config.toml
win_length = 512
num_classes = 73
init = "small_normal"
eps = 1e-10
max_grad_norm = 0.5
batch_size = 64
Rows from block 6, named by matrix and row number. Rows with one number belong to one neuron. Each number is 50 + 15 x the weight over its row's rms, rounded and kept within 0 to 99. All counts start at 0. After the name is the row's rms in percent of the matrix's.
# fc1: MLP up (model.blocks.6.mlp.fc1.weight, 768x256), inputs 128-255
# fc2: MLP down (model.blocks.6.mlp.fc2.weight, 256x768, transposed), outputs 128-255
fc1.87 099:52 15 50 50 45 21 46 48 50 50 52 71 14 50 28 50 50 50 40 50 50 50 60 50 40 50 14 51 61 31 50 59 50 43 50 50 42 17 50 76 50 50 58 50 37 70 50 50 63 88 74 50 50 25 33 50 58 50 57 74 55 00 50 58 50 23 50 50 50 21 74 50 50 50 52 41 50 45 74 50 60 50 82 50 60 85 50 42 50 50 50 99 30 50 50 50 48 39 50 50 50 19 50 33 57 50 23 53 50 50 52 40 50 50 11 50 50 29 66 50 50 50 59 50 97 50 50 57
fc2.87 096:50 50 38 50 74 28 55 50 38 50 48 73 45 64 50 66 48 50 93 58 50 50 50 50 53 20 50 50 76 50 91 80 50 50 50 43 22 60 35 50 91 58 44 17 50 50 50 38 29 49 71 50 50 64 50 58 50 50 00 50 50 56 50 20 50 51 50 70 50 71 45 50 50 62 50 50 59 55 50 50 50 50 24 50 50 50 50 50 63 50 16 69 50 50 55 91 45 50 80 58 50 50 50 99 85 50 50 50 33 59 17 39 64 50 37 50 50 38 50 51 50 50 62 70 25 74 40 50
fc1.88 098:84 65 50 50 50 50 58 50 50 50 75 36 03 45 36 36 52 50 34 34 33 50 38 50 60 46 70 50 60 50 50 47 43 61 45 50 50 50 83 50 09 50 50 68 50 77 50 44 50 50 23 46 10 50 44 50 50 66 50 61 50 25 50 22 50 50 15 90 51 61 40 50 50 50 50 49 60 30 50 70 27 50 16 50 54 60 50 50 50 82 50 61 50 31 50 57 50 50 50 25 59 36 50 43 50 43 50 22 29 50 38 81 25 37 25 35 18 49 41 46 80 12 28 75 50 34 50 50
fc2.88 103:50 50 42 66 63 38 50 50 04 46 50 44 50 47 80 69 43 67 50 57 31 44 34 42 70 50 50 76 58 57 10 50 69 73 71 50 19 50 50 50 49 50 38 59 54 50 76 48 13 50 50 50 50 76 35 50 53 33 45 11 50 78 50 30 55 50 42 10 22 71 41 50 50 50 36 50 50 66 28 63 69 50 60 54 52 38 59 34 69 48 50 40 76 50 50 50 37 82 39 60 50 52 50 69 50 51 51 99 54 50 72 33 31 61 50 50 50 43 58 50 32 62 50 76 50 50 61 70
fc1.89 100:50 50 50 50 50 73 50 49 68 50 50 80 70 32 50 09 38 80 50 60 57 50 28 50 54 47 79 67 50 59 36 50 63 41 50 50 50 51 80 43 24 62 59 50 50 50 56 50 61 35 27 42 50 79 50 50 50 45 50 50 50 71 53 58 59 50 50 26 65 50 50 50 35 50 50 17 66 50 43 50 41 29 50 43 50 50 75 50 50 50 66 76 28 50 50 23 59 50 50 60 50 50 42 76 39 50 50 87 37 50 50 52 50 50 57 27 50 50 50 50 50 50 23 50 87 50 50 36
fc2.89 096:50 67 41 50 50 32 43 50 50 53 46 25 50 21 38 38 53 44 50 17 45 50 50 50 50 37 50 22 50 62 82 48 25 35 50 65 50 50 50 35 50 21 74 50 30 50 59 64 50 51 33 24 50 33 50 50 50 72 53 39 50 41 35 41 47 32 50 50 50 50 50 50 50 36 50 54 48 50 50 60 52 50 50 41 50 33 53 14 59 50 80 62 22 50 71 50 50 50 60 44 63 50 35 21 50 50 67 50 18 33 07 50 87 50 50 72 30 57 49 50 53 55 50 65 46 50 20 50
fc1.90 111:96 50 07 42 72 50 22 50 50 50 50 50 46 50 50 50 19 57 55 50 50 66 75 38 50 50 32 42 50 50 50 25 53 35 50 50 44 50 50 50 43 17 57 50 50 50 50 44 50 50 50 80 50 89 27 50 00 50 50 29 86 38 58 87 50 50 50 28 50 50 53 50 63 16 50 50 56 50 50 38 63 32 56 05 50 50 66 57 32 72 32 33 79 50 50 50 69 47 50 65 50 60 50 50 50 71 50 74 64 53 24 30 49 50 47 50 55 43 50 50 50 77 73 43 34 39 25 47
fc2.90 095:50 50 50 50 50 50 74 57 50 50 50 32 14 50 50 50 50 73 50 50 81 50 46 50 50 43 50 49 50 39 45 07 50 83 50 50 50 50 50 50 57 50 22 50 50 80 21 50 41 47 90 50 33 50 50 50 50 55 50 41 50 50 39 50 50 50 23 78 50 50 35 33 50 06 80 82 25 50 50 50 50 58 34 50 44 50 67 70 84 50 50 50 46 50 50 50 39 87 50 64 50 50 81 69 21 50 50 50 41 32 50 50 50 50 29 22 50 33 63 50 31 09 50 68 68 72 62 34
fc1.91 091:31 43 34 50 50 50 50 50 70 50 82 50 50 50 08 50 50 50 50 50 63 42 50 53 49 90 38 40 50 50 50 53 59 20 50 63 50 00 50 65 48 50 50 22 77 50 57 38 50 51 50 50 50 41 48 50 50 50 63 50 50 59 26 50 30 77 40 56 50 50 50 32 44 50 19 70 57 50 50 50 60 37 50 38 50 20 43 61 50 27 59 38 26 50 35 50 50 50 53 50 50 76 50 14 33 50 63 50 41 50 56 50 50 72 35 50 05 50 50 50 50 32 50 57 99 65 41 21
fc2.91 091:50 50 50 82 50 71 26 50 40 50 50 62 51 50 50 50 49 50 59 10 50 50 45 50 50 50 50 26 50 34 93 51 50 50 14 50 50 47 34 33 69 50 41 30 69 50 50 50 11 50 43 50 72 54 30 50 50 50 50 54 24 50 79 50 74 50 70 55 99 63 50 50 66 60 26 74 21 50 24 37 50 66 64 42 50 50 40 90 50 55 89 32 50 50 61 10 72 73 50 32 50 45 49 08 50 50 40 50 61 18 50 67 50 50 66 75 50 50 86 50 75 50 48 50 48 50 27 50
fc1.92 112:50 36 39 42 27 50 50 44 50 22 50 69 40 50 48 50 55 76 50 44 50 50 21 50 64 81 71 73 52 54 19 50 50 39 83 50 32 26 50 74 50 50 45 61 32 81 50 50 54 50 23 50 50 61 49 50 57 50 37 74 51 40 50 27 59 80 79 50 74 82 50 50 50 50 50 50 49 48 07 39 32 34 50 50 50 33 64 56 50 84 51 41 50 57 60 66 80 70 26 70 50 50 50 50 16 60 43 02 50 50 50 36 50 59 25 50 50 50 25 50 73 66 50 50 58 99 72 78
fc2.92 114:29 65 50 50 50 50 56 58 50 73 68 62 67 86 32 50 20 68 50 25 42 50 43 50 09 50 46 50 50 56 50 57 50 50 45 50 50 55 50 70 38 31 74 50 61 51 57 50 50 50 50 13 50 50 50 50 45 50 50 65 72 50 50 86 27 39 35 81 63 20 23 62 45 50 37 50 25 50 50 50 34 49 50 50 68 50 51 61 59 97 68 70 50 50 79 02 50 26 18 50 85 87 50 52 52 71 50 47 51 49 99 50 36 50 41 66 50 50 50 50 50 50 67 31 70 50 40 73
fc1.93 104:03 50 50 50 50 50 28 62 33 50 50 78 24 50 55 48 50 69 50 50 50 50 50 50 50 50 50 50 62 42 50 50 50 28 50 50 50 52 52 67 50 78 85 50 47 64 20 50 50 50 75 50 32 37 50 50 21 50 73 76 38 50 53 39 50 50 52 50 71 18 50 50 18 00 50 42 53 65 36 50 50 50 50 50 50 50 50 55 50 39 50 48 22 50 50 47 38 50 39 50 50 59 50 50 50 55 41 50 33 50 50 51 17 33 40 50 47 03 62 38 50 81 50 42 50 50 50 73
fc2.93 100:50 33 42 53 46 50 69 63 24 50 44 50 50 50 33 50 58 26 50 73 61 50 50 50 50 50 74 50 56 78 28 50 50 61 46 44 61 27 51 50 50 50 22 31 50 80 50 50 50 63 50 62 30 50 45 35 50 50 50 50 50 50 50 54 75 50 65 13 57 50 53 50 58 72 06 50 65 50 50 50 50 50 75 50 50 58 40 54 50 50 50 34 50 90 70 25 47 62 61 23 50 50 71 19 25 01 60 50 42 38 77 50 50 77 50 50 65 41 99 50 50 51 48 50 79 50 52 50
fc1.94 101:50 50 76 25 50 60 39 47 87 50 73 50 50 46 50 58 50 56 33 50 50 58 19 50 50 50 50 44 50 50 42 47 50 46 44 50 50 50 50 50 47 44 50 50 69 50 54 38 79 48 12 31 30 85 50 50 23 62 50 67 50 36 56 50 48 27 44 50 68 50 49 50 50 50 21 50 59 79 45 54 50 25 72 50 50 50 09 36 65 50 50 50 68 50 50 50 83 50 31 50 50 43 50 50 50 50 43 50 50 24 30 50 50 15 50 50 62 27 50 90 50 72 34 50 72 50 50 50
fc2.94 103:50 50 67 28 31 52 50 30 38 32 30 17 65 25 75 50 46 60 25 50 50 50 85 50 50 42 50 50 50 58 80 11 47 18 50 50 31 50 50 50 67 50 50 50 50 50 50 50 17 41 50 50 45 50 59 50 51 76 40 50 51 50 50 71 50 38 70 50 24 61 61 50 68 37 53 44 50 48 23 50 50 70 42 57 50 54 50 50 50 50 71 41 45 50 22 35 89 14 67 50 50 60 50 10 43 50 50 50 50 50 16 18 50 65 50 48 37 50 63 33 48 50 50 54 49 50 71 40
fc1.95 141:50 10 50 45 71 50 32 43 50 50 50 72 58 07 50 50 50 67 48 16 50 70 36 21 79 50 50 69 41 46 31 67 51 31 71 50 50 50 50 67 50 65 50 50 50 50 15 07 57 48 60 50 56 64 36 50 32 50 50 69 50 50 48 50 28 40 50 46 52 51 50 49 13 50 50 50 72 50 57 65 50 00 26 50 61 50 42 73 50 50 44 81 50 50 50 50 67 50 31 70 58 50 52 50 50 56 70 50 50 72 50 50 50 71 57 50 55 50 50 70 50 68 50 50 50 50 50 50
fc2.95 177:72 55 50 50 77 39 50 50 50 13 50 50 50 38 50 50 77 52 63 33 50 50 55 50 71 22 36 50 44 50 63 48 45 30 57 55 07 50 50 50 50 50 70 50 48 50 59 51 26 31 25 87 35 53 32 53 50 42 45 57 50 50 50 50 50 50 39 21 50 50 00 50 49 54 67 50 37 50 50 35 99 50 78 32 86 50 50 50 50 50 62 43 50 49 83 50 50 50 27 49 50 50 38 50 50 78 50 50 50 50 29 50 50 50 46 73 61 50 50 46 45 50 50 56 49 70 99 96
fc1.96 084:69 39 53 50 50 50 50 49 50 50 50 28 50 50 43 50 50 44 50 50 50 54 50 50 50 61 50 50 71 50 38 50 50 00 50 47 50 73 14 50 50 50 50 30 50 56 23 67 62 50 50 50 50 45 50 93 50 50 17 84 50 20 50 50 63 50 50 50 50 50 50 50 70 50 61 50 55 50 50 58 55 00 50 50 32 50 50 72 50 50 50 54 50 50 44 50 50 50 50 69 50 50 50 50 50 50 50 50 00 50 50 74 50 50 50 44 34 50 43 99 50 96 50 50 06 44 58 50
fc2.96 088:50 81 50 50 50 50 40 50 83 50 63 23 43 42 50 55 50 30 69 50 50 58 50 50 50 43 50 41 50 50 99 50 50 50 50 50 65 66 50 40 30 50 50 72 50 50 50 50 69 50 59 50 50 50 36 65 50 50 49 50 50 58 50 50 50 50 50 39 50 51 45 50 50 04 50 50 50 70 50 72 50 23 37 50 78 32 50 41 64 50 31 63 76 78 50 83 50 50 67 86 50 50 50 53 50 50 50 50 50 50 03 50 43 18 55 64 50 15 50 53 61 50 71 50 50 52 50 82
fc1.97 109:50 50 50 62 50 50 50 42 29 87 50 50 37 50 36 49 35 47 50 50 50 63 50 57 64 73 37 73 50 48 50 36 50 06 25 50 50 50 50 60 11 50 50 11 50 39 50 46 99 40 59 50 50 50 50 50 50 62 50 41 50 14 54 50 50 76 29 03 53 50 20 50 46 14 68 16 81 51 50 82 63 50 52 37 82 69 36 50 50 70 26 63 50 50 42 55 62 51 28 50 50 67 50 50 67 64 50 07 19 10 50 50 24 38 50 50 12 22 33 47 51 62 39 50 38 69 50 27
fc2.97 090:50 50 50 50 50 50 50 50 50 50 38 64 50 50 99 50 50 50 50 50 60 71 20 50 50 50 50 50 65 50 50 50 50 39 50 50 50 50 50 50 10 86 50 50 50 50 50 50 50 50 50 22 50 50 50 50 50 50 50 50 74 50 50 40 50 50 03 50 50 50 50 50 50 50 50 69 50 90 50 50 50 50 51 50 50 50 50 50 50 42 50 50 50 50 50 50 50 36 45 50 50 50 84 50 77 50 07 50 50 61 49 59 50 50 50 50 50 50 50 50 50 49 50 56 99 50 50 50
fc1.98 104:50 41 50 50 49 82 00 42 50 33 50 56 66 63 38 50 50 42 50 57 50 33 84 43 53 60 68 50 50 61 50 59 52 07 44 63 48 44 50 50 50 50 50 17 50 50 50 76 50 41 50 50 50 57 51 12 45 34 50 50 50 50 50 37 50 59 45 24 85 50 50 50 54 14 41 32 52 62 58 69 50 27 34 50 73 50 50 50 50 50 50 74 47 50 50 50 50 50 62 50 50 50 69 50 06 50 50 50 50 50 50 15 50 50 50 50 58 50 50 50 50 55 71 50 50 50 48 50
fc2.98 114:50 50 72 50 50 50 50 50 35 50 46 50 50 55 50 50 39 75 50 29 31 69 50 50 43 51 50 64 37 18 35 57 50 89 75 18 50 59 31 63 50 40 60 50 50 50 50 16 14 64 50 50 82 50 50 43 50 47 50 50 50 50 50 50 88 70 50 51 34 50 50 87 95 50 50 50 13 50 50 50 50 50 50 50 50 50 81 53 50 61 57 51 49 50 38 14 50 69 51 50 50 50 35 55 68 48 50 50 17 15 50 45 20 77 50 50 68 48 64 50 45 58 37 50 50 50 50 55
fc1.99 096:89 04 50 50 50 50 00 50 50 50 50 14 50 50 33 50 45 50 50 50 50 80 66 33 58 50 50 99 50 50 50 70 50 37 50 50 50 50 43 99 37 19 34 81 50 50 50 50 50 50 50 51 50 47 39 50 50 50 39 50 99 40 50 50 50 50 18 50 29 41 59 54 16 18 50 50 42 50 50 50 50 48 50 50 88 56 59 72 50 65 51 43 50 50 48 71 72 50 34 50 64 46 50 50 50 50 35 50 31 50 05 50 49 50 50 50 50 50 50 61 50 46 50 50 44 50 50 56
fc2.99 102:50 50 81 50 50 50 79 50 50 85 50 00 50 37 38 50 50 50 50 44 50 49 50 50 28 50 50 50 15 50 85 50 50 76 64 50 93 49 51 50 60 36 50 67 50 50 50 50 50 50 50 50 50 00 50 41 50 51 47 50 50 50 58 68 49 45 50 50 84 50 29 56 55 50 46 50 50 50 59 50 27 50 17 78 50 50 50 50 50 50 62 47 25 50 82 34 50 50 66 50 50 75 38 50 50 49 50 50 50 22 53 74 16 43 50 50 50 50 50 44 79 50 73 50 50 50 82 72