A small audio frame classifier, trained from scratch: trained on synthesized solo parts of chorales (CocoChorales), 39062 training examples.
Rows from block 2, named by matrix and row number. Rows with one number belong to one neuron. Each number is 128 + 24 x the weight over its row's rms, rounded and kept within 0 to 255. All counts start at 0. Numbers have three digits each. After the name is the row's rms in percent of the matrix's.
# fc1: MLP up (model.blocks.2.mlp.fc1.weight, 768x256), inputs 0-127
# fc2: MLP down (model.blocks.2.mlp.fc2.weight, 256x768, transposed), outputs 0-127
fc1.152 082:104160128138165154128128128128128128128128197132128147128127128128168128172179128138128128159128130149128081144128128128153149128113120128128128128128150211156154128128189128128040128147074074128128126128156040135085128122128127128128189195164105128073128128155128128128128128077128150128161144069128098128128128132093128128128128146128128153128128128128128128128115092058128109128123
fc2.152 083:128128128137051150128093130128128128128128128128128128128089128128128192128128128128128113189138128128128091149128128132200128128135126068128130131128157064136146088128102128102163133128128128128128128128090089124128128133128128128128081106128128128142128128144128154137128026128169110079139087144128128128156131128151128128141128128105121128128128125128103128124128128201165128128083
fc1.153 096:109128128128123138130061128128109080128129055101128128128128143128128128196128138128108128121130128128128141036122124128100128174173128128067119183128128139109128128138134128116128128128149083128128037128113094103095128158128128052120128128112137128129128128128169150128128128128158149149125128128183137113128128128132128123128127088154109128128128128128187128150143128128123128080041
fc2.153 102:128128128080162058128108125123128128154121128132128128127128128128128118128128128128104128084081116128136128128128150160128165132128128128149079147128128082128128128128164128128079132113078128128112111149121128196077130128128128051095128128123128137128152090123103140092128107135116128128072178128128128117128085128128099128128110106128128058128106128135128093128096128128128128203109
fc1.154 091:095127128228128147168128142128128128078128128128128128128105128168128128188128096128128151161041128128128128128128158128128128170128128128135138128128128142128131128077128096150128128128101128118101130148128128128196122128168175140106117110138095142156128128164164128128149124128128105129101176076115128140148128128128128128105128138128119128128128128104187137128128151128128119128128
fc2.154 097:136128055123128128128128185128112128128122128128159157128105095140128104128103128093128116155129128135128137128145157130124128128128128154128142109171128099122128158107112160128075151072170165108128186123066120128114109128184128084128128130128124127128128128125097153128089087135183128105160128081128102093179128128128128122128137105172116074128128151128128147108128166207134102167128
fc1.155 082:128128128081024138128128128116128128128082128128128131145128070128128128162118104128125128128137172159128128128128128055108134165128154092179149189128120070128128119128128121128128136167128128128128128128083094115147128128128156147128113128128128128128120083128128176128128128112175128128128115162128149128119091128129078102086091128181197125128128128128177128133128128148069128128128
fc2.155 085:128128072119087125175128128128099128129105128128094128151103119103128192128130107128048128112135126128128113128167148155115128126128075128115180128096133128102135128128083128151096146158135128128111128117121192148133082085134119086128158128128128128092128128099157172128078128128255141128157128162128102116114093092079128128128098098148113118128140128127112128128115128122128128128112
fc1.156 094:128155128100128128128128130116128128113149159128128114128128128177145154166128128128128128128132140134128128134154128128172105128150111128082137128128050170096128128131128128128111128128148128128128128154128128171128126128128098128128104128155116128128128125128152128128128128222128128128136080098128169128127128128128107128137128128128137176128136128118128128128128128090128128059128
fc2.156 102:128128114128128128128128128150109128128124128128117110144128128091117128128128115128110067128128128110085083128128121105082083149145128175128143111154132128128140094138104169128128128096128131098128119128084112128105122128128106128095122119136074151095103113108086128128128054194159128128122128128128128128128128128128074139128128150076128128117094152154128144128128128085144103128048
fc1.157 087:128088128128128128128112167128128131104105165128125128138128128134128138128130128128128180128128103126128183128076128097128128128170128130102128129128128128152100128159195089089128128128128128128113128128128074128156128093084128095128128128086128128189128150069128128128146180128149131128128128058156128128128112133128128078128167138128128109128128109126128181128128124118219148150128
fc2.157 092:128130093128128142128096140128128126128118128128128122128098130126128159135128128128128132179128111097128143157108108128181131128128128128151128097088075100128128128128128128128177168166128128128143161083128097128128112131128101160128105178103101128128128128128128128193128159194201128148113128113110115147086128128128073176128097128128072128128099128128128090096128124075128128074128
fc1.158 092:128111128128128128128131128089128089128128166128128080128128128094105128130128051128128128026153128128127128103077128083142128128211108128128128128137128128128128128128169128128128179128128152128148098128155165128128128129128128128128128128081098128142128090105128146139159128113139128128092119102123154128128128128128128086128106128187138125128128108111130098143128080128097184128104
fc2.158 103:110128128149068128128118078128128084170128128128170128111128128128102128139128168079175128171077136129128117128088106128128128128128190128236128134128128134128125128128128180128128128100128110175128128128150170128126128140128128175128133128128128122128128117094128194128128128084128128128128128057142128211128128173137145092152128128128139116128137128170154128128126166128157128126128
fc1.159 098:128128111143128128128128128128128062128128104128189128128089105128128128163059087151128128129171128128128128153139181128128128118128128128144128113128210151149149128150128122128128128128144062088128089128104128128109166157128121062128128160183104128128128128128128145151080098180150167128128139088128128140111128145128145157107098068127116129128128128134128128132128128128153128128128
fc2.159 090:170093123128084111101128128101128092128082124128128128128134108128128128128128140128144139119128128090128128150128069139128093139128128159128128128163097092128162120111143152133128138121121128128128137129101128128128128127086128121170128118091118170128157107130128114128128080164243079109128128128120128140128128171128110096128105128116168128209109128125112128128105128247143128128111
fc1.160 086:128063128128182128114128128128128059137128128128128128138128097128128128128128167128128128128128128098128128128128128128109072128196128128079131128128113141177128175130128128112128175132087128128126128106143128128201128128174128128128168128128127146118128073134128128128097128029162128123128128117128128106077143128128128017128128124107128128153128093145128128128131128128128128128168
fc2.160 091:128128128128128137112150144143128128135128128128107108128118177162148137128128077128128128106147128089106086130128128128064127111128128128115128128128128128128128143215128121133128157192128114149142128089128157128103114077111128128128141173128101128128128139153141128107159175181149128123203137128109163176128102128066056128128128128168074128128128101132128128128147128092128022128128
fc1.161 091:099135128128128128180128115190128126128128079114127125189128128128143128185085128128128128128084128128118128153128128128072137128135128128128128128128128128091152128115128133128128128128164106117128134116074128128115139128094128128113128115128128122075128098097128140128128171122169073128128174142128104109063128128177138128191100143180098128117141128128128128128144116128128106128084
fc2.161 094:128128148142100082130162128082128125117150128083105128163128128168128114063155109169151170128163128128128068128132147128117128128126150098106128128179128128100128151128137128128128148099110128128092101080128184128128107128128134128128128128128128131116128128130128128101172117128146128128128097193128138128122043128128044176161166150128128128128155099128076128157069111173128128151116
fc1.162 103:093106128083185130128128128161098128119128119078101124128128128148128128114184089128128167090089128128095128089128151128128175109144128128077146128128128109128159128093189128128128115165112128128128121128074128062128128166128134128108128099127142125128128128153145128128161128089151128128128128128128138128158128128139092128128128137110128148107128098081163061128128163128128106128128
fc2.162 099:128133128086128123115092128148128128128128128158128093079128104128089046128128106091128067165134079128117128128155130128121128128189128188128128175128075128128128128128185176172122111114147169134167101112128128156128128097128128128094203128128128119124140089157100128128128043108125123128125128081128128128128103158128172147128103128128128128128153128128142128128128128128128128144128
fc1.163 120:128128041128128128128128108128126149126128128110117196128106128116176128145128110109099128128067049155128128134128156128092128200128127152128201173141128126167179128073128084154128128128128128128128128128142144128156128196169160132108102131127128128128128107128128128128161161128143128128099181089128076128105128157128128128149128104186128156068128128064195128131146128128128128095106
fc2.163 119:105132148128116156142128120111128162128128128179128128110128152131128128162128128128128113128128116130116128127128128128128128144128128128128128103128128190128113128108123206088128128123128194128178129135128078128098128053128123084128128128128143128128119128196044106128103128128183129128058128145145109128128128161122128108098128131108171125061128141128123100101130096193202134133148
fc1.164 097:128126128128128128128128162128128108165146128128064122128058104120175128080173128128103189134128128085128128151182128146128092124167090169133128141128128128128128128128159128157114162154096160128128128128128208136107128157128128128128152128128147161128157106156128128128128075128139109128091140079128128128124128151128149112128128201095104164118128169115128128121128173128157128128145
fc2.164 089:128108128116128128096128128128128128128128056149128144128140131128128076128128128128070148109128128128128128128064154128104107074189102128128192129128109128110110128128149128083134128136120128171128128128128148106147103131128062128090102097138189133128128138133128128128129158106154150155128169128128173128128128080128128139128112144128109128105135128128128128083119128165084143077151
fc1.165 096:142128128138152128168128128128128128128128128172132128128125128128114068128168122126122121128128128163097128128082128137172128128113128128124128111107170128156128128108128128090154128134128113122128179128147137128164128128083101128128107128128128184128128128128042136128096128128163082128128104118087145128168128128128153128128128128128187066101080123128132146060138128128128128128141
fc2.165 108:128128201176089124128169128090107128128143154128128143128152128075128189132128071064177123133104125103128147093128089117127128128128171106113081130133128097128147121128109130128183128138128128128128100116145138128128128103145111116128093128128140128109086128140128128095139130177128128128082128161173110101118114128128128163128119131097128118165135128077128128092185128049128128095128
fc1.166 100:086128128083128060091128128128128128087128128128096128110128128128195128128128128128148128128190096128128100128145136128208128128113128192089128128102128128128128128128128128128128176204128091128140122128128128105187128102128138128127089128128128128081128128155106135204188128128152128096106128128128133128179131128128128115128128128209157128095122151102115105118136128091082128128078
fc2.166 098:093087128128128128128072128128128128128128128128128128128128128128153130128128128128128160128128128128118128113128128094128106128115128128187128128128128128163192128128128128128128128164075128128128128128128128128090128122128128128128158158128128205128173158128087176220128128128111128128215128039136128084128106128128128128128199188128167128128128128141128128128131128056148128128090
fc1.167 082:128097128164128128148094118128134128093128128128090130128087128128128128128066128128128128181101113128121222128118128154063128176128170128147128121128095111090128128128128097128128130128128095128128128124128171109128151117128128128094130190236111142128113128128128110128128094128161135161128090128128128164155128128128128128128128128128128157128128069128128142079156128128128134128128
fc2.167 100:128136128128079101134135130142130128128102128128085128133095115129128135128069128128167128128104128076128128118096081152063112128128128138128128128128145110128145170128128115128128185131138128128147128128093166128172128128098130128140135143085087132155128104104112097151114128128165074106128114109096128128128128113094085128059089128151155138128152096128100128163076142128128091128128
fc1.168 111:117168128106135126034131137128128097128128128108128165129126128128128128128152128128128143128128202128128152125128128083184128128128083145128096123128128128107128128155128110177128128128128154128128137128135128137177128128201078155128130128156128128128128128128128128101108175128156056128128128128127154111128117130128128128112128128128128133128088157116128128128128081128086121128141
fc2.168 105:128103128138073128213128128128104138120128134111128128128128190139090147128128128142128161128150123110156124136128146128123081128130128179049128128149178128087117128128096128142128128093128128111128128226170128128108100128133128128128128101128174114089155128133171124162128116128096143128128128184128128095128142106128112127128136128134112116128180126128128130128128128128128128128128
fc1.169 096:107128170114128128128128128206145128128128168154071128109128134128121114101149147128070128147128151108128128090140128106128113170210109128104128161128128148153134128128128128184104142140120169128086165135128128125128131100145171122148128128122188122136147147126128125128150128065185128128128128128065128130128108128157128128089134128184128140173128174078128128117109106061136137128142
fc2.169 106:128128128128128128128166087128128115128128128080128128128128173128128124147128130128082150108128193128128128098118128128111102100145096103076128128128157143143128128128128128091102134153115128149128148080128110123128107147128128089128128128106128124076128106139128141127128128105187128128135128209108128141128134128128102128179128114128092128128128117160126132119128128216128128085116
fc1.170 085:128120128176128134128153140164128128128128113128128160128128128128128115093091128128128128128128128110128102186075128128190128211130128112144128128182165128166171128159128128128113148158128098147128099106128128131093138128128027128128118128131128141148128128128128141179096128128128128128128107062128128128128128128108124128128116128117128129128128128119128128128128128134128128131128
fc2.170 081:121128128128144128128143170132128126128128142142090128128128136019128193128064128146092099057128142128085128128128128128128171138128128152128114128128175128093128128128124128076131106121128157128128172166128117086128129128089128127164128090087128128072161128126128128128128128128186153143117128172128128091128140158103128079078128128119153099128128085128128128188128128128157128174128
fc1.171 100:087128091076152128128128128117129128104128128128057093128128128147138128136178128128128170118115128128128165079128128118112128128140137128104136128197137173104128128128163116146128128180094128128128112128128128128113128110128128128128128064165070128151128136118128158128128021128155128128093092128128128132093139128128128128128128136128101080128128101068128083128154186128128128086128
fc2.171 089:128128128132131072094128128128066129148128064102128107040128128128128128139128129146093146157128104107090108128128128128069158095128128128128128152128128142128128128137128172128128138128128128128128128148128128151128128083128142132089173128140035146128165214150084147128156128128133150128128128068128128128128077128128101128128131207128152128059102127168136122128120085128128087128140
fc1.172 081:139128128036128128128128128128128090128128128128128218151151112128156128128128128128128128128099128128129128068128128128163087128194128128128128128125128135128128128128088128128148149128174086128128140128128128128062153128096131128170112128128175128107128147128128122128212110077149128159085128109132114114065128128128128158128096143174128096131137107128128128128128128128128128128128
fc2.172 065:032128128128128105128219128164128128128128128128128140128128128035165128128128128128128128078128128128181128128128128166080128128128128128128132182134128128128128128128128128128128128128128147129107128128128104128128128128138255128128128128047128128128128128128128082128128128128049215128071128128128128128128128128097128128128128128128128128061128128128062128128128128122128152128128
fc1.173 107:128128128152073118109091229090126119128154206128080079128150128125136066119161115128106128137128145128104166046113128128127128126162154128128117154128128084104160128129129128128128128128128128128128128119149110094128060113129128099128159128122128100128160120066128163128128128128164127125128126128113128128128128128105128094128145130145085084128128128109128198143133128161166128122155
fc2.173 101:128112128128147087128147128128142139128106185111128128107126102196132128128148138119204128180128160153152178133128128105128128128177150128128108112056057128128128128128128089155114082128123128128128132153128081137128128171128128169128128128128128128128102127128171156135151068128161024141097114096128128128122126128188128128128128128128128112128098128128128088096128128128154128128128
fc1.174 099:128129128094128128128128128099128128089136128098128125128090120140128107128128128136128128128107120128134161128128182139128128128202128142147174085128157126132128143128128133104128188128130128123128132125128182128134128162128096120084128128128133128128139128134128128061166084128167090128078151128149128128122128128128106084138128188093129098146128128110138115128128164128128128113149
fc2.174 109:135119128128106116145187128128128146128128114141104151166128128101128128095147167128169128156160128128125128141128128128067128119102127128074120128181128091110128128128142132128128128078128099128130128165128128077128128105128140128133128128096135125128127128170128114128135173128163128138094165115128128189128128090146127148128117128128128128128128115094101101128157138094134156128137
fc1.175 104:090077128152171128085128144128141128113155128128102128047128098128128128113204128128128154128128119128128128138128128051179128128128107134086128128197175128128203128128128116128128142155128128128128128128146128129153128091128123128128128128118128149128128130128128183128088128128160128152123133092094128124058128128128134128128128128128128146128128128105118128133159128128128128128128
fc2.175 098:128128128128128079091128154128128128128128128128128057128128069128128128128128128057125128128128128128128128128128084102128128128103128128125128128128128128128128128128128172164128219128174128117128128128115122128111128128146128150128128120128141128113135128128128128100125073228094128128128163128128128128128128128128128162128128128128128073068128153128128128166128194128139128128128
fc1.176 086:128128155128128118128089128101108128097128154128128128128162101128094053159128103128128128125128128128124128120126107128128163128177128128083128128119083180095144124128128128128128127128103058128157153128092084128128128132128071151112114128128128128092128084057128150128128128128161073128111094073128128135080128128128110076128128128198111097128134069120111188128116128128104159128128
fc2.176 083:173107180128128144174128128128103202088128155111128120101128128076112128128205128128128128107128115128128128128128128128128128128128116128128120127091131114128128128134046128128128128128128128128128159186160128128156128109128128128172128128128099123128128128083128128159128180051128209123128184128088128165128128081131071128128128103128128128128128131095175128128089156128128128119184